From a checkpoint of a small audio captioner.
Model: 7.61M parameters, encoder activation relu, encoder layers 14, encoder width 192, decoder layers 6, decoder norm layernorm, decoder activation gelu.
Data: trained on synthesized solo parts of chorales (CocoChorales), 39062 training examples.
Rows from block 4 of the audio encoder of a small audio captioner, named by matrix and row number. Rows with one number belong to one neuron. Each number is 50 + 12 x the weight over its row's rms, rounded and kept within 0 to 99. All counts start at 0. After the name is the row's rms in percent of the matrix's.
After each neuron's rows are labels from the 100 clips, of 14848, where the neuron reaches its highest value: "top examples" is what is common among them. Only what is clearly more common there than usual is listed. The data: synthesized solo parts of chorales (CocoChorales). In brackets: how many of the 100, against the usual share in percent.
# fc1: MLP up (encoder.blocks.4.mlp.fc1.weight, 384x192), inputs 0-191
# fc2: MLP down (encoder.blocks.4.mlp.fc2.weight, 192x384, transposed), outputs 0-191

fc1.191 109:57 53 61 49 77 68 86 41 54 53 46 61 36 57 50 52 54 35 42 48 81 40 50 37 33 54 33 61 57 30 39 61 68 65 63 66 45 43 14 50 47 46 63 22 38 32 48 32 49 62 39 52 57 54 27 57 42 47 47 54 46 57 61 62 72 35 47 61 49 65 35 47 47 26 81 57 57 53 45 56 29 62 56 54 40 61 41 60 52 50 53 66 45 47 50 50 54 32 36 45 52 61 25 46 55 57 53 58 50 43 48 47 77 54 37 18 31 48 29 47 52 48 62 62 60 54 66 03 43 46 37 46 61 43 52 56 43 47 48 40 55 58 40 59 25 60 44 52 53 50 41 58 58 39 45 59 45 63 26 38 51 41 53 52 48 52 57 52 49 49 38 61 47 62 51 47 38 37 61 46 53 66 42 48 56 66 55 54 50 48 57 42
fc2.191 103:48 39 57 50 64 65 50 47 43 69 57 51 46 74 42 42 49 23 53 40 64 49 53 41 84 53 31 51 61 54 61 55 50 59 66 64 56 41 33 48 67 37 42 26 55 35 57 60 40 45 42 50 43 52 39 44 28 28 29 39 64 44 42 57 63 38 46 47 44 41 58 66 56 43 40 64 38 42 36 25 41 51 48 60 52 49 75 52 53 52 57 51 39 34 50 55 71 49 49 41 56 64 70 42 53 54 38 72 52 38 24 55 60 48 20 52 52 60 69 39 36 43 58 56 63 31 81 59 47 46 43 63 41 57 45 64 58 49 48 40 52 43 48 52 50 71 40 37 57 40 74 72 57 50 65 43 50 44 41 55 40 35 67 57 39 16 45 58 31 55 35 56 42 58 55 37 50 27 53 36 47 62 64 52 62 72 50 51 32 33 57 53
top examples: note D#5 (98 vs 8.9); violin (96 vs 13.9); note F5 (45 vs 8.3)

fc1.102 095:37 32 27 35 42 45 42 44 42 53 62 43 46 54 70 48 51 50 42 59 49 63 42 45 29 65 54 65 63 33 32 68 61 61 39 68 41 57 47 37 40 48 55 65 45 36 42 62 58 49 38 41 61 62 57 67 63 68 59 46 70 44 59 59 52 59 54 59 37 44 32 51 54 39 47 44 53 57 39 70 42 49 55 26 50 65 37 39 60 49 58 33 25 65 42 66 33 51 50 56 51 17 37 26 60 69 47 50 58 40 68 61 24 37 36 46 46 46 54 42 61 68 30 41 28 51 42 43 49 56 38 63 65 43 45 57 41 37 49 63 34 61 54 25 39 41 57 15 56 44 29 47 62 49 53 49 49 47 49 54 60 48 63 80 56 54 52 62 49 70 38 47 60 65 52 53 36 54 51 64 78 57 67 54 51 48 47 68 70 53 53 38
fc2.102 084:55 53 45 37 47 55 76 58 49 71 50 41 40 51 36 64 44 55 41 60 74 54 45 43 56 23 39 51 63 50 39 63 56 45 56 78 54 48 26 59 48 30 46 44 53 41 35 21 41 34 65 53 46 67 42 65 62 62 64 58 53 50 37 39 50 40 52 56 57 41 38 47 32 64 65 65 63 63 49 48 48 52 77 53 46 52 30 54 71 55 52 52 39 53 59 37 47 51 58 56 38 37 49 62 50 42 58 62 59 55 38 46 46 61 60 47 39 32 21 54 71 42 63 37 40 46 48 26 54 58 71 36 62 49 34 48 60 54 51 45 42 57 45 36 31 27 70 55 38 51 40 31 54 38 62 47 46 39 59 70 68 79 56 60 42 65 52 52 43 50 38 63 66 44 28 54 29 55 61 59 50 52 38 61 67 47 48 09 55 45 51 41
top examples: note A#3 (88 vs 10.2); cello (82 vs 9.9); note A3 (39 vs 8.6); note B3 (36 vs 9.5)

fc1.197 095:45 55 64 53 27 67 63 56 63 45 42 30 45 54 55 51 55 50 43 62 51 51 14 59 39 62 55 56 35 61 39 45 58 52 44 51 46 64 54 83 46 53 63 53 42 54 35 32 57 54 47 33 41 51 50 69 62 55 38 46 61 61 52 53 45 39 70 43 52 48 53 52 51 45 47 56 56 61 36 74 47 64 43 58 61 41 54 50 53 65 44 51 49 46 21 50 47 75 42 55 33 55 43 58 59 67 38 29 53 35 48 30 38 43 62 36 28 24 54 51 53 46 54 51 53 59 36 27 54 40 63 55 33 39 68 41 34 49 40 69 47 49 48 24 46 35 54 70 41 78 39 44 58 52 60 52 37 63 36 52 59 52 20 64 57 76 53 59 67 51 28 65 49 29 47 43 56 50 72 59 52 35 64 53 59 41 70 46 61 73 30 44
fc2.197 091:73 81 50 50 29 58 38 48 41 31 63 49 41 60 46 46 32 55 65 53 49 35 40 44 53 45 51 46 48 48 45 54 55 35 47 33 31 67 47 65 48 57 67 68 75 67 42 45 29 52 45 59 35 54 61 60 29 43 35 26 61 54 52 55 39 52 48 49 62 49 73 38 73 60 50 50 30 30 26 25 54 58 44 54 43 52 57 54 67 60 39 53 53 49 37 53 72 58 45 58 65 49 48 59 47 57 61 59 53 45 42 34 40 36 48 63 55 30 39 24 58 44 80 36 57 61 60 66 35 43 61 66 29 56 51 39 63 47 42 45 68 46 54 70 67 53 50 52 58 50 61 50 65 51 60 36 51 40 53 58 39 48 34 29 44 24 39 37 46 60 60 50 42 40 62 46 46 38 58 43 29 38 65 47 39 44 53 25 43 40 53 77
top examples: note D#5 (87 vs 8.9); violin (87 vs 13.9); note F5 (59 vs 8.3)

fc1.105 071:35 40 59 46 50 51 52 65 39 53 39 57 28 52 37 55 31 56 51 37 55 59 29 71 36 54 64 40 51 45 34 90 59 63 58 62 59 59 48 62 50 35 68 60 45 34 48 57 48 45 58 36 49 46 51 54 57 61 61 55 80 63 42 56 53 41 49 42 32 52 40 24 48 55 49 44 58 31 60 67 41 45 62 50 43 58 42 45 58 65 46 68 48 48 40 54 66 66 44 50 43 32 31 52 47 76 46 50 61 61 41 54 36 48 56 44 34 33 40 44 67 84 42 49 47 53 35 42 52 44 52 46 64 44 42 56 29 37 40 46 45 62 27 39 50 39 39 29 33 37 44 32 70 50 64 59 38 49 57 63 62 67 31 85 36 65 44 66 33 57 40 43 52 48 73 53 44 46 40 63 63 59 52 53 65 54 44 62 60 75 58 46
fc2.105 054:72 42 44 34 71 51 55 71 42 72 56 42 33 51 39 70 62 39 59 64 41 49 36 37 58 45 60 54 55 55 42 42 45 47 63 66 35 54 30 41 53 44 49 27 60 40 31 33 59 47 55 33 50 66 53 66 60 76 67 61 39 38 60 45 49 52 52 55 50 64 47 34 41 63 54 63 72 59 62 66 48 57 68 46 63 44 48 40 67 56 47 46 27 52 56 64 50 42 53 54 47 42 60 76 37 50 68 55 53 59 43 45 45 55 70 49 32 34 65 19 60 58 32 49 33 42 43 43 51 61 48 60 70 64 38 36 39 41 57 65 53 61 36 49 26 35 61 42 58 49 45 63 38 29 54 55 31 51 62 49 73 69 72 58 38 50 60 49 42 69 22 41 58 68 66 61 40 48 46 66 56 53 37 50 32 46 40 49 50 52 61 31
top examples: note A#3 (99 vs 10.2); cello (73 vs 9.9); note D4 (35 vs 12.8); note C4 (30 vs 10.9)

fc1.112 109:67 44 45 57 54 63 64 50 50 59 47 58 48 65 51 54 48 59 75 51 68 21 52 43 42 68 40 39 42 22 50 46 43 63 57 67 37 39 25 58 47 48 66 25 34 44 58 32 64 67 47 35 38 52 30 59 55 43 62 51 51 65 57 52 68 45 36 43 38 52 53 45 45 55 65 50 45 58 36 71 43 77 58 44 42 56 62 61 35 53 58 45 53 55 45 42 62 57 34 40 42 62 52 42 60 52 60 39 45 44 70 34 43 43 41 46 43 31 32 67 39 64 63 84 54 64 40 47 56 39 37 50 41 35 58 66 39 49 61 51 63 51 51 58 36 61 34 63 58 61 42 56 90 29 76 36 58 52 45 52 57 59 22 46 51 62 64 51 43 52 27 50 68 37 59 60 47 35 68 59 56 65 45 43 46 43 67 57 61 36 46 54
fc2.112 106:60 60 31 49 33 59 64 52 25 61 50 53 55 79 48 43 33 62 57 59 71 30 59 36 51 51 36 42 60 47 50 44 51 39 64 48 49 60 42 59 38 47 46 38 50 61 41 51 42 64 44 41 48 47 69 39 51 33 46 28 62 46 45 49 48 40 34 28 51 48 39 55 71 67 51 56 44 47 42 65 46 63 25 53 51 68 64 42 69 35 50 54 60 55 46 56 55 69 36 39 76 52 56 41 57 65 78 61 36 44 32 52 27 32 23 46 35 31 45 60 66 40 71 68 45 60 44 51 58 33 41 65 39 60 45 57 60 41 68 35 64 38 51 51 44 63 52 50 95 68 45 74 55 39 62 37 55 22 44 47 49 49 44 54 62 46 55 49 63 46 40 50 43 43 58 61 35 48 48 62 49 73 42 34 49 51 63 53 50 56 41 48
top examples: note D#5 (100 vs 8.9); violin (93 vs 13.9); note F5 (71 vs 8.3)

fc1.88 096:42 44 30 62 71 43 52 61 49 54 43 42 37 42 47 68 27 37 52 32 49 59 42 48 47 47 42 57 46 60 43 44 71 61 62 62 53 36 57 48 76 42 43 52 36 38 40 63 53 50 44 48 58 39 55 49 49 65 58 77 44 54 53 44 55 62 67 57 45 37 28 38 65 43 68 33 55 28 43 71 62 50 35 53 59 35 52 34 42 41 74 57 62 44 40 70 56 55 55 68 46 58 28 50 40 49 51 64 65 56 39 43 49 53 68 53 32 49 47 53 37 58 43 50 59 54 40 35 45 56 51 49 91 35 56 45 56 72 53 51 34 77 43 49 35 43 49 48 23 77 51 51 60 45 67 51 43 42 53 40 56 44 63 59 50 59 47 58 38 39 62 59 42 52 62 47 43 30 45 64 44 58 65 38 77 68 10 48 49 50 75 57
fc2.88 084:68 46 39 48 60 30 42 61 47 58 59 46 48 41 57 64 30 58 52 48 53 42 43 55 61 45 52 54 49 60 48 74 73 41 67 52 54 71 40 38 58 58 42 64 61 42 42 45 39 52 44 47 42 63 57 50 48 61 57 78 35 54 55 46 61 50 58 30 49 49 46 44 58 55 46 32 63 52 51 61 33 55 36 40 61 77 39 51 42 34 36 46 43 38 49 52 57 63 45 46 67 37 50 48 34 72 29 67 51 63 34 55 36 35 43 56 50 33 41 68 63 47 37 54 40 57 29 38 25 48 51 86 67 60 47 29 56 83 40 48 51 67 47 43 58 37 53 60 33 66 56 54 40 47 57 37 32 48 78 46 77 61 52 55 31 53 39 58 51 45 57 56 52 52 36 22 41 46 50 65 52 43 40 48 53 42 25 48 56 66 75 28
top examples: note A#3 (100 vs 10.2); cello (71 vs 9.9); note B3 (27 vs 9.5)

fc1.287 091:57 52 64 49 70 49 77 45 78 48 61 58 42 57 67 58 58 41 43 52 42 49 40 58 46 63 60 65 53 48 45 52 56 51 67 43 48 50 51 33 69 61 74 55 54 55 34 73 52 68 36 24 59 47 41 56 45 52 19 37 50 59 74 56 48 58 55 51 48 55 47 42 46 36 63 36 51 43 59 50 33 53 50 43 64 67 61 58 46 76 50 44 50 41 41 14 31 33 41 59 45 56 35 49 81 59 60 46 32 33 65 54 58 40 50 59 43 56 42 56 58 50 49 55 45 70 47 33 52 56 49 49 28 67 47 54 49 44 39 38 53 71 60 50 35 81 53 76 54 45 36 71 36 47 42 43 46 61 61 28 41 41 42 21 67 64 48 52 63 57 37 41 42 75 42 41 44 36 55 46 59 37 65 39 34 53 52 50 63 40 46 53
fc2.287 097:33 53 54 46 44 48 34 40 54 39 51 32 42 39 49 41 53 50 51 48 49 54 55 41 62 49 70 49 51 46 56 68 47 57 57 59 38 62 45 43 56 55 59 81 63 47 32 53 54 36 52 45 56 51 47 64 45 66 38 41 46 50 51 65 38 59 51 53 56 42 73 38 33 76 38 43 48 42 34 20 49 44 68 62 57 34 58 62 62 64 43 55 49 46 24 51 46 50 67 89 38 51 49 68 45 38 54 63 43 45 30 46 53 44 61 45 51 49 41 18 47 55 66 22 59 48 54 75 52 37 52 69 38 44 32 42 47 43 26 51 31 51 42 57 54 17 62 48 60 51 58 30 52 47 73 68 54 47 47 70 46 43 41 48 51 47 33 68 45 69 59 48 51 55 65 39 38 38 49 40 33 38 60 63 51 44 42 20 30 46 54 70
top examples: note D#5 (88 vs 8.9); trumpet (59 vs 8.4); note F5 (49 vs 8.3); note C#5 (35 vs 9.9)

fc1.40 109:53 48 53 61 57 48 60 53 58 67 28 47 27 51 50 53 30 35 53 41 64 36 27 60 50 57 59 53 36 67 54 46 46 68 55 73 68 51 55 38 68 42 62 35 49 42 40 49 60 62 42 33 48 49 53 53 67 53 55 72 60 48 45 58 49 40 63 48 45 49 35 47 75 43 47 48 63 42 48 71 60 50 53 57 57 48 44 44 35 50 67 57 65 43 32 56 54 67 38 62 52 46 16 28 44 42 68 61 57 57 44 33 40 49 64 54 24 53 26 63 53 73 50 39 52 73 40 33 50 47 29 56 81 34 59 36 50 62 47 44 43 76 43 68 41 45 40 35 41 55 61 46 55 37 56 47 45 68 42 49 54 45 42 51 32 53 37 63 21 47 54 56 44 50 49 26 35 39 69 56 48 50 70 43 70 74 31 43 52 42 50 49
fc2.40 121:51 50 40 64 54 43 42 63 31 69 49 48 29 48 59 60 23 57 56 44 45 38 49 56 63 59 50 39 32 73 60 50 54 50 47 45 59 45 44 38 42 55 33 62 44 67 28 56 24 58 56 52 58 52 54 33 63 54 52 72 46 54 49 46 47 60 57 29 60 52 39 39 70 45 58 30 52 34 63 66 46 65 34 51 51 53 44 34 47 29 57 55 51 37 32 39 65 59 26 61 65 50 43 56 36 57 56 59 54 60 32 36 39 45 58 56 38 53 42 52 61 51 41 52 39 52 39 43 23 35 46 84 52 54 56 24 68 50 59 46 59 76 56 43 56 38 39 72 51 62 50 52 61 35 50 42 42 54 64 34 65 63 54 57 36 53 43 70 44 64 61 50 26 50 69 15 33 42 40 69 48 52 54 35 47 53 29 61 49 58 69 38
top examples: note A#3 (100 vs 10.2); cello (75 vs 9.9); note C4 (33 vs 10.9)