A small audio captioner, trained from scratch.
Model: 7.61M parameters, log mel input, encoder arch vit, encoder activation relu, encoder patch size [64, 2], encoder layers 14, encoder width 192, decoder width 192, decoder layers 6, decoder norm layernorm.
Training: adamw at rate 0.0018, batches of 256.
Data: 39062 training examples, 149.4 epochs.
Rows from block 4 of the audio encoder of a small audio captioner, named by matrix and row number. Rows with one number belong to one neuron. Each number is 500 + 25 x the weight over its row's rms, rounded and kept within 0 to 999. All counts start at 0. Numbers have three digits each.
After each neuron's rows are labels from the 100 clips, of 14848, where the neuron reaches its highest value: "top examples" is what is common among them. Only what is clearly more common there than usual is listed. The data: synthesized solo parts of chorales (CocoChorales). In brackets: how many of the 100, against the usual share in percent.
# fc1: MLP up (encoder.blocks.4.mlp.fc1.weight, 384x192), inputs 0-191
# fc2: MLP down (encoder.blocks.4.mlp.fc2.weight, 192x384, transposed), outputs 0-191

fc1.87:497498469482500467512496494514485530497494459486496498518530459552519456521506523460507443494524489535465488513513466507492472508504523449505507533486520523525521492499532469522550511517449516480511491505508531578519464462493530515502465490518501530461490504443457477501524517512473546511473496516509491525536466504531518511476523508471512495501464506515461521492497490538496487506488538478482468485467495541518544469536527486496463493489538513490458503513490502501529486506474484503536466543467518500511485493504578510515541516540494491546495458505511512492482499500489527505
fc2.87:513506500479500508537519508531489519520522477465503487491511502496507493517505560517488497498489514511584575454511441434473537487521489471489488510503521476491516505526512519506534462522502537489521491481472489529454486469521548527494486470495471561517489528487494480509455499489487512517490518513507484508502494444485528483532540495492515501534511495472459504498497516499500447495505497511502487519529502468467524469510473522474505467498525508532492516519484538521533470493502502514525515493456484485530463507466524524540489474445509520474536448495511507498520522549466507472
top examples: violin (100 vs 13.9); note A#4 (56 vs 10.7); note C#5 (42 vs 9.9); note C5 (41 vs 10.3)

fc1.89:542488480493527526540471460507500501463539559545489525512512540464501497496512515512521476516504487495527469541504456534519484505489507479501472460543490500499528458496464479504508469486467486506504486505542496514506473502473503485483474502464552512467546515468548472548509463506512544459520501462474511527510531500487477527467515512465571518462475509498516504519502500544533512539522512482502449474520484516510469477515514466539524527520472518522504495505499497502470457475479507508495460488493493537503488512465557501453490542515470523498483515493491498502531490529495509493
fc2.89:518547533544472528467495500514491476539511455489503499460507485492530483538514505499511532517478481483485491486520494524484507471509493520480483474533472503472503483464503473483515506505493482474497511451495522579497475504519541497500504511462514459514487516511495483507483494514465476498515476472484566555560510457503468501509506494481533494501491486558509504527458520492503504499484535505508521446474457504533524467521492527514505491543540519516489548517470534456482472514498474474487533521522442492530542469477524457490501470499505532500510469528483491463511522491517515462
top examples: note G#4 (99 vs 9.1); note A#4 (53 vs 10.7); violin (43 vs 13.9); instrument: oboe (32 vs 8.1)

fc1.127:477496498514483534476526482430491504508467488501488482531515513477521536491475499471467477492532505467459484500490464573531484515489562526519487485514529500509490519518484530487503543526505495482474471538500503510511513502477514535486510472527531498520499515526493504526501554510484511484505512449509473499532497569478526485467478480515453510499490491521533511475525473491480554480487485509511467497497464511469452490483538461460493566489464494509475514526496497541547526533502506482534451522501508483498509523477477515440490510531511499492487504505495499529496509507497435472
fc2.127:534483521499480542536492503488468535520495470469485478491493482527473502508547484563543504499474504497518489504506537529495535535523499524554548449487479514501484493495463470420484527546522538508492514484476468518519531489500510480482492482519461470540496494547499548502499511497481463527521513487499537539513514510495503522480484497504500495480498515498507496511510559496536516505482494501461480464512490509499475480461519520489522494526462474514497486514520496534496503510505490464442515518510466456524502488526475470480492477526465480446498506535478510508527474419509510517
top examples: viola (55 vs 8.5); note C5 (51 vs 10.3); note C4 (50 vs 10.9); note D5 (29 vs 8.2)

fc1.327:524471510509448499480488495493517525518488463465525487490497521487472518515492535460499529525543506511560539533532495469499500500482494461491499506537482486480467495496519520479492485531513521495522476507459485524512491508442509518503498494550469561473499493517480423544506488506487504488497505489491485499513499468444487466500530507527492505523499477517495505463539480501486521506523512499534466445513455511513500459492518512513562547508497487502513537523474505541460525476523488472505469468485481485478478453485507540496490479498490547523509459516474509506557512533483467537
fc2.327:513504538506535495524494526499503484457450520523475453469494495508498539491491532505500515552492493547510526481533486455524446514510512487453478484493485485502516478535486484474508467499496491520477503508507520531486497491520515522486519445515463555544487531486559424547486464489502523478484471501511492483478535486470477473522513488545510489509516509546469505477502476486525494535526508523534485502509506457524510479532488548546542490490481536464467534502500526510508521512505489482476500461476517506505468534482507507523494467506450531473469466513519522492502491488476519532
top examples: note A3 (100 vs 8.6); cello (47 vs 9.9); note D4 (45 vs 12.8); note A#3 (27 vs 10.2)

fc1.324:541501472517521485544482467509488531506527508547505473526468517448506523534523546484514498502480469508507479495500485523524485473469508458483474464554494497517506453526487463510474461476484486466553462486511516473522492544482527492477478541491519509454503500514475480518510497469491527527509488515462496466530480522516490545517484515517539497485506518499501509514502498556513545498518552514476466517513471520499519523499543462506534509512465484511514499521515465502502510468483552548490484504461502507491483485433502525464520526512443479496502517477466520516535465526484484488
fc2.324:534548536526494521516477447475473489539547493500534463492500497495508512551533464495548509533459469482478486482512513514497518470508541517512475463503497518494508491493488434495451521473506496469531482451486506541507521506498524483502515510476521456521470517528504510480505536459483485534526503501497547499565536504476518518512472483498515510470494497526525489523490548523533493518511534514510511455483491512514519510509495507488507504539502474543506549538479531455476498476488488462471526496474452497514504468502511450515536525490474508485470536488484507454513479463507489496
top examples: note G#4 (100 vs 9.1); note F#4 (36 vs 8.4); instrument: violin (32 vs 13.9); oboe (27 vs 8.1)

fc1.353:536548493522497529506508478503515476471533536553485497518481512430505553484483493502485509532497474500505500518533499539528474494502498424486487477506531510510521471488502454544467484477481475487535507472509547519502500524513497515453470525498521510532549506484508515548514487473496513456519507495530485502519496536453506509506507502463512539484529496494500489476512467543502524503497531470509440523509499486495511498477540469503512503491464497509504528492517492528491456492488576517504484495439497527499495498440520533504519537508481543512503480484478543509497482549511511506
fc2.353:504510572537510527524529442480501504530526472521498457466480504505466493548505477477539523485505504528473483456483499511525459454480522483556456473484506525472528477529465501483482515487520475515492514474504513518510541500516498487533483494489500474513512511493477499496519519445484531516509539492506535448527531482484465497523494476502519537497475483488501451506502496499520494492468508541492543499466503492545515478518516482496495468501499487477530572555483519468487494454514476527497512514449467512566498516487524508477485512496469513524465522500517533482507489489480492470
top examples: note G#4 (100 vs 9.1); oboe (78 vs 8.1); note A#4 (33 vs 10.7)

fc1.141:524520480517514481537493460505502519461551554529517506524475499491504536502526543516514480491492445485486460518518497539529481485503537478473457466534519472518506468505470458500465492461449477467549489492503521479524486523475478498469503490501557529468519483492526473501538491453518541545524535529497470493531507547498485517498492518484532518481510526493514492496508537538535511482524535513480467522509495471487525509514533449503529522499455459499510512516488474514502496485481541522515493469476513521510473539478519518470522515505464505489476523468489492488524476500461454502
fc2.141:551556530534504526515497439509483470546552507506523496511492480496477486529499467507525526499448479496455474493499513539468526451478517501520472459497491525473515507496464456488461497478518492490514516461511482524492517506522518467514484505492530450507494475523500548479480524480499493513524522491496557516542552473474487514532469507471506522480500520479494481524501538523543484512493520503521514475484520501520548494521497482499500489529508494489531567525486530479468481475500502498486521504491459478509522481516528460493504525530475501502451519468475521452514474439516506495
top examples: note G#4 (100 vs 9.1); oboe (76 vs 8.1); note A#4 (38 vs 10.7)

fc1.34:451486509501470524492490477501447501477490501489513540528481524524503526525496512490483501517498473484509490558509482538479486527515539533493551494456533527511489506472511533489500531533450498512517510517490502476549499532474488521518538510554495505515524454503497473494550527521505477495507533504524460514485502506469466492451502477459492547511475514531520500494516518515480518485502516468469473476502494503475477476466481479452486551453470536480521469466476470524520503522505484465522482520475532492484486491533479523435490468523526513507493485501533534506510487490529446546
fc2.34:500470514505490484490468482492514476499502481455547478498477556488528537574529510508531526539528500466536518521484519517540538499523503495510516519474488479487501482466478485459475503534494511480484474496501486520539495527478485463525499495514508532529510506515498477525522528512466486505505534477523494499476467514471502502526477475486475492472470484509540493487566543464492469521479489520515483451489467476490474471468493523512493489511487473483534475472523511521518518495486497429465496491540495518509466459517496526475473488489511565486491529521530545486549461472501476544
top examples: viola (90 vs 8.5); note D#4 (79 vs 11.1); note D4 (38 vs 12.8); note C#4 (32 vs 11.8)

fc1.29:522454489503489532520519515490482567483496472510464505535511519533495473457455512524536458485504499542495497478501493491515470538494526505503481524522548510530526480519476497497489488517568526526443494524526498496480478510501529504469499510484517537474528505510551504531490473504493519504498467498516487529481542535539510510450479472505552497467471478493500475501476516512515551503536508466457471507481517486508496474494505474473538504535512500536472515531496526505564449518476520501480513478494522491539498518493531482508489500531459491490463468477525516558455514501480493492
fc2.29:506486516497492542491528509508490507505504485498505462485520498507525482500483494495517512482486487514510507489482468523545455498475520507551480514479526557534479510529470471489493505507471520500475494522476523524524493499480536489490506468526463533502496503538477452537531513529507527507483469517510496507525512530493472470511517464524556536498493509547512481482496462492483482546513540499459456479436459519484491470494519475483516549534503468494464527534542495502527530532475523440489522517493458506490459485452524484479535507517485488485457487560487503551528495480461497516
top examples: violin (82 vs 13.9); note A5 (51 vs 2.1); note A4 (49 vs 9.1); note G5 (33 vs 6.3)

fc1.164:461493514485481521482506525515446471476470566482531498520475513527491503488478448465516472516478482491489512467487506534458493495504496459495500512493504523520522485447521478507485492500500471518534511518513492504519498508517547529499477535546492496543467444512529520486517507547487446503470544492493474483470536479450496497497534517466511531565485522511490495530518516487498502483513484504477474522502527481478450522503486515534495548467499490507457498472516467468496497478478515502513486521487495538476515472518504519503519496469550502533515499453543498454534499497511530561
fc2.164:473523521496486500468493497489470499474481515469542502535474501510496538487487487504496487520481458478465471487474534523464523490528492497508507461477521481502495501444487499479476489480518444494552517496553503496504535477528521512521506495557497500532473451510514547511506479520459469492499557493531499500491537472450527501495480534479504541532514557465516487543537514482508496483519489510526492491472518461508473490516474508526499487489518481490516510427523498492503479507488479488487495468527512501481533491552528522493488479494514498531511503515543530424517482469504510565
top examples: viola (100 vs 8.5); note C4 (44 vs 10.9); note D4 (44 vs 12.8); note B3 (42 vs 9.5)

fc1.47:534473483530526548517527507469468500512512523486487524518493469500495529513502507490514517529528519493556508503479464526521501519514512504510521469534515479506486476473493471513519507545514511491501483522485498488536523507489492518474511524479491454506519529494527472471510523459459542451540468462477481516554507548466476553497508493467470505482496491480486498481517510546489518530476482496483491495490492509537588460484496491449444488503469533462505484517522504514470451531478462466519515516474495498500477512478491482447529547515504464522518525496492547497529492509518523475
fc2.47:462531508530463509463513509477456498521467503498495555521464487472501490525492519447441472518479493477445483476483486505491526499525537525493529486508495536504518508498523519494553480534512485529546550502470504550480459513511534545501517508491532499502548482477497491510497503529474504503536479506513471485511474465480491487458502504484509530476477532478489526517516501515482532511520534484501476487474507519494547498512490526457464499481507538466518526482479536523474476486495516515497487530454524488494560481507498490437448493508524489490492490538535533464535483537481489489
top examples: note G#4 (69 vs 9.1); viola (43 vs 8.5)

fc1.58:491513483509555545537504521490468539464489472522483487522485481475513474476487473477473500469522519502493502537447449551494442503494468501528519490526498458491519465476497505519575496503478509528492505550515521501501516467522475486479482515492524489527499470484513504518511535520489493476512479436507479526450517493516480524475532486485561518555459472514506502470471507538504476525468456464521483516506501545492520487495511490512465518510456532497465487489550493509515478536498484523501468481499501501487480488472512458458513520498491520515510521485502497559486513501483530495
fc2.58:449520502533510508469496546537506489505524507463482497488528472523554504532493542503491517514488507511466462485508463455470522493512483516491521485525472521485496487470515501481493502497516480467522526491529512547521528443521506509472555453499463471496495480517460482482481514489470461452493486494490546503504535497498495516501528521447546464519506485530512499529488498531466473524504484478468523486478471511497502419484512525519494492516503578506470525496478506448514495538496465448511502502527487478509536484491521494505501467494485503481510485554516453516495500526493512525
top examples: viola (78 vs 8.5); note F#4 (72 vs 8.4); note G4 (34 vs 7.5)

fc1.310:500503504511467520526534500469483522512464554522488511509527479499492509481472511483497491478486496501504445527515520532531470507545530496484466498525528486537469455517535478517469519522487457466529492494512482499485479504498531520484495493508505544507532463535518511537487507485480519489492475543529458475532527554496488478505470497491527517530461546494474537495496505537515532503522535495512432512467525505483497500493525485495550529463496503484440517491484526485512517514483582516516460494472507518491494491471504504464542515506515461487459464483500523470505471535513455504
fc2.310:493509521529508470491482486452499474533526493488550494500464510524511493556524460499517499489526468488498463506487536505547492488502517511514502495481486502528530481509492522462458498484490494471532517518532494503514461508508524478517491473541488512513488489532496511515551511496501534549474523542527526472523537488471496541516478494476527516501455498521507475511529533468513447521520536549502479471457501480507480492466543486494480482491503460476524509514458502508488506462493508461434534488517470528517501503511469506482504508513465503490474548490529550508508423459521497544
top examples: note G#4 (79 vs 9.1); note A4 (41 vs 9.1); instrument: violin (36 vs 13.9); oboe (31 vs 8.1)

fc1.156:505499529501474493522468516513517518504520503470528472472504494486498519480549534503538495484529458524485504510509503446478499511502477499531518523536476469484481526526505495487470487492529522494496531483465488496510428479507512488506516525488527510476522537544465499505520492457489463514471475536476497448484481518529552467516460543521510498545517477508510534505497481504450540503495516502459535461552478510486498512490509512511543514505483489480492456529525471479486523528500483491487487474503521490460503489434478543524489491475489477529548532551511494525569497510525474511
fc2.156:454500508475503513493493523487538501480458477445511473490484523479523522521501538489535479495518513496542524479521483503508475493537522492498481492494512481496538467508503504479464453493511496532524487518491492531495459526472526526473472413511461570516494525516538498530484494483504555494493488516506487518492512503485552511514493483563493524498530515484473499471492497456515493540552503538532496470503467467509477498458496493497506506485477479532475486477499490564526537460511495504508514516487451531518462526448477514487520508501481517479522486508510512511546464498513456512
top examples: note A3 (98 vs 8.6); cello (91 vs 9.9); note G#3 (30 vs 8.1); note G3 (27 vs 6.2)

fc1.316:534459513467471512541500493475511524509519495529530477496480516502512533524538493490549462517535541479523462538449462563508485472516479506532452515536499487496532479473455479471474459511488454494459471518483514477508475501505475480469508471485518504501495470493476512500531524473508502474495473493488483520470520516536538520488506515512506474519471520491506516470501484502506445518514513485500454464516500514488476506482563466496535513516453525507484489509503479504551538507482477510492444452507525539490475515465506506481535516551473494526482523482486508529514490463525470496
fc2.316:488519486495516500527513539492483522485471510484481540481542479487512510510519524495483487531432473480488489514455498478456542456506525563511509512549489511473513536471482488480518493504500487516532496467513511524491509463530524489502565485495469481507512543481501505446464499495495475462510472473491549496512533470470513530476514488529505494471537505530511528530488490510478536500517499517453535505503539512506505524478499546512522508511497543527555499504504489461491532522550444516528516485531496490511501515503470465480488450501488469465507506497458457489523513502499458465
top examples: note G#4 (66 vs 9.1); violin (37 vs 13.9); note E4 (28 vs 8.5)